Weights of a small CTC audio transcriber.
Data: trained on short read English sentences (LibriTTS-R), 26041 training examples, 9.8 epochs.
Rows from block 10, named by matrix and row number. Each number is 500 + 50 x the weight over its row's rms, rounded and kept within 0 to 999. All counts start at 0. Numbers have three digits each. After the name is the row's rms in percent of the matrix's.
# pw1: conv module expand (GLU, value and gate stacked) (model.blocks.10.conv.pw1.weight, 320x160), inputs 80-159
pw1.17 086:576480643454547524638515625563508500541483601493540574533506536539555534521487495512595491527534476483518618487492449505531475537555412548456547552525522461484581591598454484609487501530487483447539502535451543519528533531466478464474550476
pw1.18 088:594498448535511587493403492510512517524510461473519421481423504580479543395495489505445441511499479514516572468506550446425665584474559487577418460463520516514455426481536532489491497484591534597481569534530530519495527626600480520533431598
pw1.19 085:555528452533559560530502481542437416466507535464555551554456491511469457532520545464535477467595497418454514542473414561482532383537464516450479478569477501431607483558439460482512590444404425471479473494512482535487596556490496562561577511
pw1.20 087:556446449504519460475455436488453469566427524520404460484462450530491588474479407449485492434470469568412473505377532524536497494447469481571442393497509427533540438493525532471500593564447508502564431436453579557458482496506385459525495475
pw1.21 081:416537495525466524549495424520589499447450460538577502501560409552484507549532551462516518534488549581548524455490469391499516527469536610502449468512447529456448523431445546536484513267618458470494483502506515478459535509444553435453537432
pw1.22 087:498527539448446549504423515506483527397512555405408494338429420459423538433460520532555503470468521548603578518491447525512519532467420513507392564465433488640502484514498575456517517482512511381419596483540413461523487511531506484502523474
pw1.23 086:529491565471506496502537509517465441574452478570393472576560484516449538569493529520579472497475493571513480474508505566463469593562449506521604517474587467394520465519598545564502431562439478607579604425501557566611466513549512491471613465
pw1.24 088:544515454552496553501475490529573520497550508608479516477522495585580368549637489469486519548470452531427448493496498482599510526523550449503594578529505560521485474455585554536583542458490573576534508550541501585512500511493606485512495469
pw1.25 087:422456481570524491470508549411494572550520524483434591448589538515502462477516485568534469490439495459502505491611553537516494546465498537444391536489447453506503556517501505507515517508610521519472504507477465531494402535514500507559471560
pw1.26 087:529475492449436436512472377599415479530542579512422616569424514560515546554505500457573449484516502509526400574520523592538506475461538488494513468499528532447494452463479497491540585537513495509516414511451533533503542541509553483529572468
pw1.27 087:450465614569515502411422538487574577543515454456428543466479541460510529463503502553524504499469519432484513482489510466583423544507469459483490599463588611525563517424484487484472543552539484544604477620500480611487417456504444474523467581
pw1.28 088:576445443564528429544407387490550472497535484497543553551573548528551529524553504550518496579456577493497551411534516405543512524563457428497455528518416588537557515500538402469494532579577414449541585498460561587526536476537441507469386522
pw1.29 086:365524453651476459448533506572430521468416522484425511508512546536455515530496509555535472446454531442533489474519451563560469482505467430477562490482534535489483414507505516483539518572450493494531560445486423453502613526491605615566479489
pw1.30 086:563464518321504474509440585499512484604591497547424563470407469492577447477444490533529489534506632479507468563493585448512521448422488495481541505506425449493540583522517485524590541542587480509571507542499548492539564576493561494493502606
pw1.31 089:534516598581541529511516577449567472535523536474536513442611484474545451429446534491420434480455502463458616480495457454476483462589503497408534529453534505486499540530537474491452620559538597469524515514514563565541488498551524517515505526
pw1.32 087:415491483520598462437570431421534482533513497548425578593550478521535542577436535476586473474460470476413433416473528445526441540466498475539619590474579528457647456521573491483546520521484445526565510559421512543522508517562480467459432508
pw1.33 090:426514451534429440481558470434415536621362492592456449553486539550418536653548492487515654495515541493573449489497533457514487503558477475543468497499496478459564508507448527559548511483473515489566518530469491475589526499477558499463494480
pw1.34 088:480507412497494532528495524624434449442495519552477439503514511500540511493455519553448448513511548504491440504531483512474469546401473525549508424530449444446349464495512494548503369516500441524544462554564517479453519536408452596519590471
pw1.35 086:451477469590515568453464463488512476524486533435463532554544437526355452435408495534402498424471489462472495509532522543437499522490507578504527512510534495527430513496478472442407443452516497445468362477540502362532567404523445512550447454
pw1.36 088:585518460492569537507529564560483489435505572524477445459482486553549505490464448471515494568505497498457548575496570470477532443426523556514515476553398414481459442593460470507493475548523478508531461531542504506467527528508385509440442556
pw1.37 090:507506447534493597508521590447413502523485527527595535521539528556532471442435565475509502399582484510538580482407540563460558406534538497443480508488485477531534512608391522504466566484526503462425507506474398497586520477482595531525464593
pw1.38 088:443495551595491468523529541506525547527509487533546426490588500457470509575460494448472544487504511474531591434595416481514488548573489551442464557377471525495438511542515555527377459451471531478482456498478547600442454476460493452459491410
pw1.39 087:468569476538450448531534492492480425485535558429561489540491515451548538476500475558535433467585465574488540485534457441506463438490515502465506325461609447543503469489443445514486442491450490502554469483490436440511509560458462564447499581
pw1.40 088:522435568446595561501483496564455482388617487458555470464525493501526516474459558474510495518490538421518587548581474517551545536549534585392469505492468504474476505582382439454449524464576541453442475514526593499450589489502543482481560453
pw1.41 086:534499450538427460440446497504500413542468586449554530545481529600452519516463481484548402571576555508519539457565470443492480489551489495551482438504557490568426492375452430435423575558553540422568528431480467497542399489531606487469505355
pw1.42 088:376497508465494450461551431555532563441507490508453565591454463556438502541575545549461494599365612500483434477559467492449385508419508512475424569462490561542513422399467455470523452452551484545458531523418541544474370491456453453562488421
pw1.43 092:581496481472427557581442546567543461564463524536575508448536471486544544462491569518434486536436443590542476482476531473574659472558448546526417512484445497491490573458510481659534491544516524474568489461489515510511618340496523501424474561
pw1.44 087:563523460505543504476499400556509450466489579609523440469460493411544453556479553568482441539508498531512461546425429511425568440557392465538472454516514612530536467462479460476530493527514443545440464495520506548508542500453519526630448466
pw1.45 084:511583486552553504442487495567417460451541432469530629528506506496520509618513488490537459588469496513487532556467466591450569580458482468572511440552440487432465378486471462473445534604551514432537541528473530538544496515531493405485433457
pw1.46 084:478515414556480449459524499604484476501447570560546473533493551513563548492470514535441466540470516473496487512435511517540575401391453417535468449453463419399337501516491496490542488526498525529554584483574463462495483481515528500544528454
pw1.47 088:496533555530436509485544521530493418459437539400487478459535423399496518426447545422487441450534534546555451528562391573476401541448490468532504451527535514576476519436526483553426440473434563530503435452561521526559525561486442458491574428
pw1.48 088:451543410508472436540503470466461451520578521478466472517526444532443522467462458477492373483514431528400503428437442522460557467506496513490515496465585502515508477474478512624518508482443431605542483444537428496505481520537518595501539564
pw1.49 090:544498512406466486512418477476541560463562531520518575424406450438491489502514538508435485557401516503507484548368441508587527488502504568463360483504487619518550446417472459562464548456535505405428502525495542516378533455466503435521430526
pw1.50 085:530577557612434550502507529463478472484458466533522565564529546595499453411485526433468491401449421476444517463473568505495527437573503498508455616492580480523453492462501524470493527533481438543520432488454387494552522428477570566484530493
pw1.51 086:438526503481503472478461464429580478489563498474450467443548456531490522522491444348435425443448562424575414562446473469500410494459536478495547506475465508495437503537521599522448496368453555519595491475495611495408421619517516458475571477
pw1.52 085:618620513540497481428515577520485538537393577590550490532572428523551521452512572437400575553478457454531478420565520441472488381529465520467538485552490409501465538492544463399512567562441582500495457470494485581484501458524539468421468429
pw1.53 084:491449513567506519501547632439464472506498412440496556404519504592520410523476507416506478452498517525417506551523569540480491479460580470594530483611507442520514471471494550470549563457598545464466508416534444507542470477584533514565443599
pw1.54 085:430473557602537555481557554527469454511450453512490500435570485592361494513432530519428552494497454506476517456517542490488465544551498510489534492529499517572587531517411490498539575508581453405499530511472431517501514485537537496473438563
pw1.55 087:385566424527472557430503574392453576556505552500505506509512527560420456400533393529489419447464494539439527470501553463439520441533489538457360549449508423564454534529514512452543509466530572578492450459512416474490422439530545573518493549
pw1.56 089:489478524557524455518477497503477560506546512456462479491456433415565443505440538448632467542521452598533563465502401456514409461504482406463516506538480542480538465502534432590527539446549506402530483475561544507412653645558443378502516519
pw1.57 087:503523516418571573524501546565600455476488520609557489481494485425538445561506638566536451552497479503520488558543489553545569511559483496510476508561499544477397502436450412599475436506539486483559513479510499451510545440513538501514490446
pw1.58 087:513564523507476536580555531430502443473541525455528506542543501611432460443485472491425588480587505582433505451513518480506502584404439575571528474518469447480487502528549516496560455424524508456597539538500471442540417502547428523455538539
pw1.59 083:417451468501443435430465485438570450536550499549466592485514512605404412466579473541549482468467477531486452378528485509499441498478462596505479623406577483556421463501545496490543567425569523509495524490529459480523464497529591517493449398
pw1.60 083:536414447478565543568443474589462493474506536580487454480461560478531541532454514526480558585566526479501484574498470498499516457526412466510456548523498518488465559500578511476503468573610513566546434462534539494405539451499512516583440428
pw1.61 086:570567494511454456471585500588477507501460499579469444567452508439499519534501579464558466545547488606514397497521495497546457603495446488470498438581520592382457523465522544506480518598505449604524478440520503497547432615519498530554453570
pw1.62 087:463435496473480570461536423487504543420552440493538491421496527479439420561507461489490470478549510513557491536473387553457525474554582458504409476456444626491472446535404549513495543451407469523397493455563535506464482536419511516512564485
pw1.63 082:409524488518388572502550561490458569487563508514530521523444517569443551557584512445507521431502446481506508464486546556522475526482499576414532442516569519462487394448452562539419517473496459612440431533478442506439409528427416552487511591
pw1.64 087:583464469365495580520423530620451528534473489532485539474456482516533440474546523566434429581477527474449417520427583487505576501423469501494463543555374457499415500453512511552539442547517486423526504508493548489488556472530494456529488469
pw1.65 086:474506471520566495475511479495608465500397554420462473478494416426410551527482545487550449487529529605497544481476442558536371422443490541523552427505567446566540539443550528452562473482519457423480456500486487543485517515436506412554453403
pw1.66 089:540449535519474491469478432644526475473496534501439418433467456462470464532496476518534488479556458549586517414436440492489464437481555386588615522422616551554543437485507499547498529505446501530486474474575504525576466436468485480463574497
pw1.67 087:490516510419414556500458525517482611580506494489487516465493507450499533454476493430453504438591544490498479526534625460399512524492548478498552430559528509497460524428471612594469425426503530524467466484536489488388507538515539507521446547
pw1.68 087:436441438460585605494464575490565498487478397491451483498460503528454531483515475532436491467378472478469507521454528430524577505593504457564406541551425531520417491580420534510485531437570507458440502455557556458445616531481550542533454446
pw1.69 087:527467557577515505509558528501568401519386522500499492574597457521451570583470583476494492501493529516532512480614586532548565561577435491517556550573476500428467488514616458441489444540530499513561524498467541558597462434552508565489531476
pw1.70 085:531513546496545460561512534470616484527457515504540576588581486512489515455554512575360562521442509459485489425446500376519501386507495492500560555508589443504481533513565485441441491532489515463650510508488542466506521416552495473470552458
pw1.71 086:587398536457441596535496471424534498615467429425549597445485486484400449443546581397449487508499477582555584491455543497473527553449550430493424572543536560520484475440535529505553475486528495586501510561530519573467463521491556483415455507
pw1.72 088:467523590522488491486496524583519502500479456404469548496495444458494572513439601508490483504471551526486515474505456552540451584379535481497620504609489486491468597434550564502521520528463513507512496464456496460560548550515541425488570535
pw1.73 087:513482485473463447504553492512522453427446563478474542437570400460503516527481562595434474496479485462514457558526456569430535581447540569488408471498389546482444466486454469429399509548419448542523461443499535516426459459433434397550585545
pw1.74 087:423559364437466645478537540495452489436439567445517506415493514553477523422496486477466444446513393536432517552584557460499499520544460507508467505522542489533488477461490501475536403457433463476480413431508430523448493510455537542480463489
pw1.75 086:495503490496434494526427532462515508467508509520376483524362466533450536500538487496478510508436467594584599453513397490528501445524480479426423539543483495552525541523464523551477604548499517500442416528524436583486497506470489503530464465
pw1.76 091:544538618521442514550482586538460497456518548440606476447464546418509494458569608506563453531548475498551560509490472541505494467425498469495480427516502537456429513417527540469443501535491524502477495553503408552561529498550563408595501465
pw1.77 088:442471479523507422540506467490474579531460466487443597603502515603492512541536398539502472525415521481505488420499567470513512517468521540516486516481490482436511372481565508421414438509536459537511435555545585588491449528473483554519446450
pw1.78 089:536469564460558476512552514560530494542541511501531469570472556518500510553454484463524467537473536470486440556447524519504501476486458486449623438491561525391548526454485408499512426488465372470544550595398565477516575534409529448410565484
pw1.79 087:493385535577483447561465465562559454467505499488482513571432557610467586531514429505459503477463508507566441456516480449514502500464610525465515531564488531462472522486416397543468527486600460424503503520549550515438551496550544547433500485
pw1.80 090:569389468537527532499498485542498497553400415481475457515567491500405524486488523506469535455470558527422433400451522506482488440444532441607479557502526543570593419529651551475484535518474515490453470425517499660467453413460422521566489548
pw1.81 084:546541528533492494511537485470472461495499476485487540381500501452469462441536518527513498482518473544480494430549510551502522542484485506484547458518502463506527508548537562443545510545466436448483618528410376516587486534544483533524474553
pw1.82 089:401489516537567471487555521522482509575489534490386515540500407482474518548482532467530429519426478494520464476428528585498555518459455447531541499562414521499530460572452594491489500467462476407468496426624555583472567542518511481524469502
pw1.83 089:509484545571504575498514562466595486486607392526557543435558513487521477413510628490431465501485567500486462474518524492559448439510496418501527463514518614579487567480641496386546537548491486534408433571461476457463442429500512505517429488
pw1.84 089:532483483420442503532459415565499514406505478471475485436411516475536508535479435516576487548540496603531474527528470509493579531499488441488374509530477559524504396456465480511484542493518474509491502440548516578469443416484571505524599489
pw1.85 087:434500520602506508404556464563612431432447592489501417598530477578473499533453519536400465431435493551473509501465458470513442476524449519416533443538524468508483511468392429432446554576494452534519351512472549452513486446469446501496490546
pw1.86 088:456657431525463566426507418469536554453492496592505524448535524540568443537574474456502509426529405587496431546477580495407542480471575594612545499475459509539545442443571597515487491400495525601533561488538474453497467482478571496491497523
pw1.87 087:424537463515468431528527516551424530541467511545520550564533582531528457456494399565548452547476381511505436457418602534449491462378444558558576442490495431470456410492499556535444523527518458494594502531531524473461483603510492562485568514
pw1.88 088:580485537514548487533527528505484495398525571475549571477539494487509596494449584492542461483558493369567482518529496454466470554550591493462530550567455567461498560499400438506470520534547473422409540557443510580490567599439548460478472503
pw1.89 086:502460511563508497437607557571487547499534537512517449476631515389585487485538628483484554434499490452433568474564468522442443558470499506456515535478543467492468464564406507484442517548427541496487456497367479538502456488401463476463444534
pw1.90 087:500554511558502516396567567405541426472528443467498600418527494520450518453439518577380517457534435543464444511555520501441503493507580482497564442535484525549514613461479520428532591639466506513502476521497380483530480450474566476548447549
pw1.91 087:528546473487485501492478520494510374496501541455446535447567498486513483413418476431474385409449493486437510542490569590405565472518512512500527548544435451492521558546477606551407545515413491513522416387548500535499431432463544495627509512
pw1.92 086:469552490446504576488548474456520531474527470430595513485502516472527511537515480481483468503536464465515552514536464481489446577525480537364389614483478483487512560412503410446358539491544430498423540565454452496484408458369496474427465464
pw1.93 085:496473522618502489499606519438529387539505532450582509432517525548419503470424517487509565561524466527472535462645561466514445457546517541472438563509523576476546526485482488522527630469558524510530561478552403597473489404579506540483563520
pw1.94 088:451442486564523510556526435367539434477489411493602387536576463476477581556427503502497518500524530546532554525580453444485457553548512540473441444441576449522524648538534424533461388456474469536475533535444513444526471476450412490353481483
pw1.95 085:486508472483510499455513536452499452508513527412516692501480444492605503486552546585550460552460444485512408513462550419513505455499457485550505566449505510483456515478473415529478586496618522422585508525533517529531554455483482481476446511
pw1.96 086:511526632496509512500541492466447547578460403508425634517533536530498444536536487453541563533508421520450511530525482544483410538437543446497496637533453477518560472512622486517491480449593504492519563486491499562531496461538403529541446520
pw1.97 089:401531426511515486492509375497551438426459506521521576518555468607500507616488550525541551499514533561493379523565527457453517496542570496606475492572442527551515528533448482491546490477568522530539510407531482398460508437441463574527432495
pw1.98 086:442463542444507398504505448488364522474473588471535521510481460406547477554558579523457597493541420510505521514409438559507500394434528535433557491393571401479545525525514533431514457532430474408447481458380423499534543501516555503455533433
pw1.99 088:529377517562443521516491479494477516454463537488490504407433537579538495429541520413572447515488516475579485533482429495555377521566463532482501492531510497426456493459431450491438497432549609431416457369555510538515511582589459540496526403
pw1.100 089:583490460537428447510437530581585497516444461510402490527492468594481536484512425504538487487430541467495537513567471437620464456411532414454490546459524472627459469447555482504514596573412502652534455467458526565514473440482433472458507474
pw1.101 086:488526522546483467406540526514497441449412465461475537613516489543459529516419494406519541453472539595512500535499544502446533570443425381542539460617532480507543457393467452420533473580451425524543461471489464531567484480489524491482474472
pw1.102 087:443455509494505381486425500451511552531507504442484540527496454465540620534505508502513498559400602431478410512449541469582475567574458486530492507495557460467441460424546507484457541516560539490621465472466548509459533511590436431523495529
pw1.103 089:443479518509411439448516495510378588541486445493465471536446486497432511469529489483548455462491524549476474466366520501464492427544479552586520432491540478553488489431487522575528440462437551519530481410517461427434555610515442431539517565
pw1.104 085:551478502481620475491462459510430446521428464486500503576503453478563485509495556582425467639515528433446395472528483511496554597554456511539513500507557545432483499447531465494524468597463495490545630545526569552505539539599432484469626459
pw1.105 087:473482438490575502495517596399402484523479513480463494508551527520572486498425576479504489495511592356462477563584519553541482520544441571462404517520476508462531543542447451437529469527532469454409464526436460517517527502451478529548480541
pw1.106 090:548491453472478468604509473500512491446519486480536545363374594448502544557480547534526570485613477487540547555509459514570520422504581621453445451527463597371442502556416526506466514578531507524536526490524411529402481528490563601554521577
pw1.107 085:502576552524459478510426483396508473568543611553477502457491460470563490477509503485515539534564489482528484546502466477474482428532492478506489464430573397522535566472539511538535472553437492461567503538441453446528460483528483433511437536
pw1.108 083:476647506462525507462451457398493504426511450510467621533502509636456514545518426491564563496507422490470455545478533454508410542512497546552525538530464552517548509481524516372471652470565473450520514493471457420476510618454482476519480465
pw1.109 088:524452465475462467492448428516437460544529570606540469487446448460528539535515515524488430548476478488539437587361554525476614452514574479565456409444502536439496503468420568631525504491486477547477522456573525374417552577485576569623508463
pw1.110 090:517471457512529492531458489568477438397513444549482426512488551564429435421577461552542495476450415532561451470511544443457595444438495422534528516500475501490485469471496493584567446489503376544419466461537411519543481469457447586464440546
pw1.111 089:447508473437436423465548481491447478451467533462477509523501560517478458504486394578511574458492499538497471491509564548406554531465468618643493516510431410492540528419420576521549494481515482429468487436597420427450489402500578552508520521
pw1.112 088:503535451474562552548462489491434518472526462553495338511493564455481585501535426523449507501571537466474513618493507585527516599507493445436497406524508524506570534571513557507479331503403381542474563477505513480541588591404464490509585501
pw1.113 088:491490542555491529515531479565520502465573424508496484504496535506624455543491442466407575485478403401550498526446454456514503499578497460449489569465443564469431496579463467506458629504495537453503451556500589481516535502535517485452508452
pw1.114 083:563497510491516456577407479567488603413522554546565520523484534496525476510540527449562422597453522541581567551453600551457525536446516448446444482604482470460439507479496478484479483557468532594516513437554548465499479473541521493530474402
pw1.115 084:421427539464522455508443408486603415441522521389501399425434493501367526487488489586561447477497514561508520475541445493518584429427520546512550399424583467490416533543413503445449430494523528506463480547531458466506492468446450517495467449
pw1.116 088:448474447521527481475455514314595538510488447448443507476490490609520494423512432499403466541455438428461479519491455427576467506558461533471544591395523532534545633497583522514525507516521512454571506519508441471495570466536466511485528512
pw1.117 087:526424516456558524456406512523533585477601456532479511487375494480465451486588524499608450546443573438530515554437477488552446548501461501446444533517460599486513522497495494465469494446582467443471484447539569479456518538470508371600476422
pw1.118 089:498486435521466444454456481531532511567510566571346509469504457539487496510513493452515452492455515492437433506477436508602478524592536418544536586421569549564501440456572518514538594486463515522472484414485549557526480524495540537437558469
pw1.119 086:469522520552610451421546406433501539538504406521529553534563530530500491575500502517506554536422448549449440362519517519492478580488483532535563540442491568435558518512551436466497555561495475532530512502421575514465453480511488523443465459
pw1.120 086:600525432485520461564474448491447492540491476519434505533371603521546522461566453431517509510580464467505476572494529554468519487462519396587522492512555555464537433377589532569555473506545454525545589510587450531444500557570601502573518499
pw1.121 087:595512453413449443544457480567515584470553432553556545604495500504549462498524447528434523533436485446517499461530527487450569525449498548491429526474451483473468366493546463478463487485504456506467502519521581475469540482489471511446435504
pw1.122 084:472431477505507448484499462497488483562377565558494413502519447495502464528504460503481546527457545533455469442500520484493514451526449492555508411525445516536551563547481473566589434447426472486522444452567507484341548487484435521445556466
pw1.123 086:464476433574495593441467512484518518435473459458524502523568427468515449484514527550424483485413574468556499442448499490523511592518427550475466547558538537525477497518574505403471464508464496410501537563493521402642468509599531506540446498
pw1.124 090:544526553479482448529534493591542430444442418498493480455519552573469426491496437541409540558428554472568418482516610445484543528514452513542526498616423437543456475465478422505457490505488479531546483507514549471564474399552554564508502471
pw1.125 088:448499559434503572496548534529579592524537455434521474430503479486501513493487501509459472503547413490540555457521426480530475536550528540407461590436465590554557588521566431461430630474498515493408571546381512509506466422414557463433536465
pw1.126 085:513484494437462533469516463586441546463515478509497496541491528482588401597506552548621524498531461481500513462439463399513436416452468490411500485439525498426577407498455411539542447377453489511501541570448515515510539465382529507443423507
pw1.127 086:478464548480581497404482541549526571453528479570389567518522450527556523500524477512537548542514454438427457482507523559584471534544492426464540640554521467485513458599543457453490569594467392541510485521457494572494536383495431438452455579
pw1.128 087:550577380383495472464469499607507496462490523558478565567468468557506469524433509606577468554549504481472392491562544492471499433536476561538506524453473548456513430404491443475508522545520394549505551491545542463484497448485418509480498421
pw1.129 085:611484508505474473681465480449407507498615497516535575551460576521562431439507464489561505542506476457503509506417575519534537411453446424597477501451541464516514481520520489496578402446529552462552601500550426530555561544590558524542511517
pw1.130 087:608544514499490484461441482527521540514503501540557519435435453473540510473507520367485364472491444423502486564448501524566464527474632410486566431496533619516478448496547479538485548495473507526486454538501559455412521550461462440513475506
pw1.131 085:517463579521575571549476507459603441507484579460442515498498515486585427612503473455532562525527477421478465602480439444427392496524498463526487529495523518543527487556490531459538559486463499514457476568424639598522514487421479515540461450
pw1.132 087:475593562438519491586618611421499470590558481547540465445495544497471504445511394441468491429518454511520477516479650518536574452387570543492579446487380473515467491589442570530442516388522485547523503536511502488574485545510544577453491561
pw1.133 082:549514477486452489529562569560528393443462661539550515521487422553472529433462579452527430531514505534489419446562479480443497504475517535523504473556460445527449433418421509548553553434517523472461483391579449460495487506577518494575511508
pw1.134 091:476546440519496574540553600481494481487577528394511531365500500460561495430403523556583424459615474449476489563491498512493412546470389612452548495519479533455498598521490448471466425538484482390489491555532423442519540562488517533539485541
pw1.135 089:467544474502542593519450480429614535412495560573530475480472501568470502445452466355452457489394468574474541543481613511491584506453499494466523411527489477543481423489494446503457511524526461619481447492483505455454441511511437547431412531
pw1.136 088:491457561497346458535565548533500516506509462425564524443492596475507463527492485469461595524518565570541464483489489528563531541502515555603508444583519523525427537415443458473467535451572571468501432575538538489435499489492494514465560528
pw1.137 088:473565449537494495384471502426474482480513504599497532509573408448516562568532572505536402480513449421463454510530525508459444499519587466469480489465526524513490471592506543480535454415471463488510486402460542497462568513450533461658432506
pw1.138 086:450429481537467477501509569417569464529526570495451556478489402525503599505535403474539448558503456500519481469548468480463514549502616443534424528454433485500475496463534525457508551518511501441522479405527479543500529499538454470591408523
pw1.139 088:453590447588580454467523563386579535489455470545483467549539520520460493522461564481535482479444509539471596443536464443580462496539462497492543571447538557513572527557588448461546528490482554464518536526464509590591522429519517459394474450
pw1.140 088:491407552464514482493606487490544472561447463524516538543592467483500408563461544511510559517403552499462398460496492517479461484492474432513474590508437536519559457469568481476555570507458492517515525428448515523519408330587485462554469521
pw1.141 089:550459462458524490600481528555451477498522581567493543475485555592487418512469506478518508478577479358510452512563441491523504366533491543424445569577439484477482501606456483513523551535522456479450526544471477537459552565497529636449457502
pw1.142 089:498568466512540555568567589514455553457511489483561545596504649520521468512499437504415522445523571464473486426565606571519537443641498487466515476473587526474523451570518454391516426523423370545434478469495495521514489445505485613419512540
pw1.143 084:458492408436455462501512477551421511473540522492495441481505456492516467482423473553425542506587473528509416401564478463467445432514539551552572475415583453490503491490513523619515514440441585550548448511505432486455530458477487526481588569
pw1.144 086:503461570435508407520422530554543502489474587503511452459443471494546549558516435536507560605507507501548457451486492485548551603544479488572515409556559519518529512513493522470423585506565515505609442425548438482384416512493508451568496460
pw1.145 089:499410484458538515486407494478532587602535565424587491451499455454504502462520576522451443556522512524507516411502581488474483586426532599549448431480554537547487563441488466464434483514600664539481525500491504492432445633585450518548485475
pw1.146 085:471519426399539438491481490432401461531534535508490591529484511449492484443489561498501512523504456482504442473435505547483577459493457567477418466504457635477552433457561509427516485499565442533417481527485459536500395483586488496495388499
pw1.147 087:494529533511508457416507554556526453499487464492490556579514498468493620550490541395528483476512532597524581483576571554420534655513510482453506442609497487457553461511440397487377463506471446497495518477454519572442460509452527429452459509
pw1.148 086:572427510537443525494518436532591485434556465468620455413538501409555478504549605545477582489559514528511527595501446483465592550507546525534436516546542552471470522465523459409447355513472519496512529569503473428452488438501512460484482556
pw1.149 090:435509514505499475420443513520453482475565604346472501473467498500521527460568484451446426461443500488462499522547490503509408517636504476430422542538577553460454518427485459468433576478523569413552430465504527527501538550459490466508560550
pw1.150 088:501531487453605413501559482473503517565531482521444507517501430521541491459505474517471469511431540470466475452445499516565528495455497490436525436487436487533538481619489496516519475483500430518395547532482479471521557643513438527525525483
pw1.151 085:499480468490496401496433453543625481496479476526421423455528420462454600499498506508516507479471564545486472500559489512487542527464566440545415461443479523551462499490454512582547520481464513522548460405525513468389550451484446403562499507
pw1.152 088:530558542502589499553499501592487535467459505467538436521524524469535601597494460488450552530619526523480553628544545527466530548544516382467566414646510481519577496532458484527436408581409493553605527471508526517486486500454450503487495519
pw1.153 083:470529558480678427559498566536508485515454599495465518469513491499526555537437468503547536563558459363527422483538525472503446486480514446500520426593481479524434503571508518476438554534558455481548473538492531559478571569505457565515523390
pw1.154 090:392534502530458434465510466459504530479498509465545510454459442436501450462533501461456553493557447510486521542465467542461460462407552619446467533468531474487444561491545616448418467468503556583546403539501421468424538501417487468548471438
pw1.155 084:407470466495509471461530532477463523520465485430511580506473524550489506483506499464513504489449547629610448449452531447514486496472522484513503473628491569516541514497444505522572550575550496472520409473485398416448547531491545497557538466
pw1.156 086:549514544480425526456516530453467482505578472445464547553504461459541542509551503509457527547461477503589507509479480516510494569478508529476438506474487526528501654499460499528499608532509498475498487590471462470502475469438438422497463562
pw1.157 087:436579458570426569498540460554464615441546497462577439553444461492496477577352517420443482479521545458533444480445486484458514514579450552485528455476444543477419468451438480486491467512445460548438457552514529426428473534401451543465482547
pw1.158 090:552503502417505514520458537535396523590459497551528463541531535496452503439444557514459496477448539456526478469545609588510620520537518580410526522569408482416450508506523489540550441485483429496428475488522504460562570354491540614542588554
pw1.159 085:451554507588505555407571520518496529512544460474496493489583492486564494538526498429484455387514468416435465545644485519440444567515515467491518603503461502578406491405501457423563555565437510538446528502491599513495506466513582505485452540
pw1.160 097:530529455480596502463482684488539469538489539491454534498513505526493542574474483562517428464477591521464500600504500499482464359491467474432586497597437501526637529588499426513580470592432433461531456579497494542497548420465482438509427527
pw1.161 097:515547437454578537502510503506551593510478573486559512467433498545519584503467553521513462589545472476466465539565560581492551522441526515538573456542511517536531521460528544584474507567500509590541535487553401508553458498519460564549490598
pw1.162 103:544490568519503429506501515536423517627431502530500585476505524525592448575616558498505517598462492429486502531535461528520493494522569484453517526556448540464589493537531576579525578496488600445438496456521532602444521540561529463590500523
pw1.163 104:502503462475501523520547589436470400512493466556519399625591486513433504450538398512476445425423564538488490434572539485537530539529437473485506443524552467510498452525533409513537382513414408524508516516426507462608410368471516545457559538
pw1.164 094:424562556468542515525466472513565551508476557445485518411441449455446450480420490524465548480568417435400515451446480460488519566537522547451559442477519531460537488570488564566539538481430533515556537515528533444474491513554490516519528519
pw1.165 105:527503423470572452451424491481518462460457535375453524570437470540422567531446471473535446462424531424452521542482495508496481451454413428469473452486608501520530376530498498429550540616445505560558552550504516562555459449547496507601484466
pw1.166 109:537406519522468547567473554507435533535477454491467576467540449498519441514582512527570450571435483575533549453515474526606474493515499443554430563542507517547520514470644529506499567503462621472455480364574459601503533521555501530493501459
pw1.167 132:533519502458426484468412555545530471419589571519409506405393486458582492429539451441522488517461474496497503630523495442475523522522539515497475465514455494582473474448503522536536531464502551465509383350601497532387523483539454418572395496
pw1.168 097:487471431498502544517508544515434489446537523417614456521443530498561516429489565509460490540579606470516474615471528494424527458430486510507431372572524508576460649466493438520550458507474511539528478536542421365482490481495484519592436534
pw1.169 128:501396413518515477487417442623480557540509565519430461541450447442506541476490531558521519546414546540496470478429498425544580522493433481561493462478515467540451528486450512593552473538520522439526436480501582511362616477464470455502388516
pw1.170 119:526534424498479451438406462489512534499473687533545472489496493475529488495458544520489470551488514474440519576438550446499505504533476510615460461438521490539507470434434464602530505577485554479633537441579506457442555530506438468547502518
pw1.171 099:459475556521578407552464454444508466567513604499554547462562460503515467470567632552490511580545482555509452364543483457474475482493513531569460471511459610549519572441473497561497551532572607458515509461585461580481531613548502508516532457
pw1.172 133:605493490440567540530451541423561469440503546443517512512394414409579583440488540490409405474488562461489533643458435485490480455551478511487488443500561518570502470429466449493538458525448506526430485518496560522464512560492462374559520469
pw1.173 131:509462456492507483433363540499457509476520557461445457449426494524567456495574505642467398559433488400420595574472436441566452456551501521526494511452629493538472410469464507504591395524448534451449489512548498502507574550492528454510423479
pw1.174 107:480484543455496483395490499492485372495483507457483444471460514528387486479576424471467444594500563568530535483507384483610439552563506561530474501560486548546511520490522495489521495464485543398507560475508425423521462486514420452522500478
pw1.175 105:461483472610463414488454515589450547407485632594480364408480565524469401491661466553575550505548449534431545385579482487534429452526459503470489496517482410546468442473440506519512569453483552450449459460501447543514451496468457525491451484
pw1.176 131:512467457437465461537421456527447551482535560543526471464412533488509508485562530552540504635489472512638456542395480515505587525411545492572404486431530584507461474401509591545514490522600529497427524512516447499416468542513518405571522437
pw1.177 098:536464453535411482482450476541501577499509383576478414501490537519407493485538478462513520463465499539553378425484580534526543494423584361513519485538472505481496407471553550529492555460500514585463486496552467555497474430459518543485533578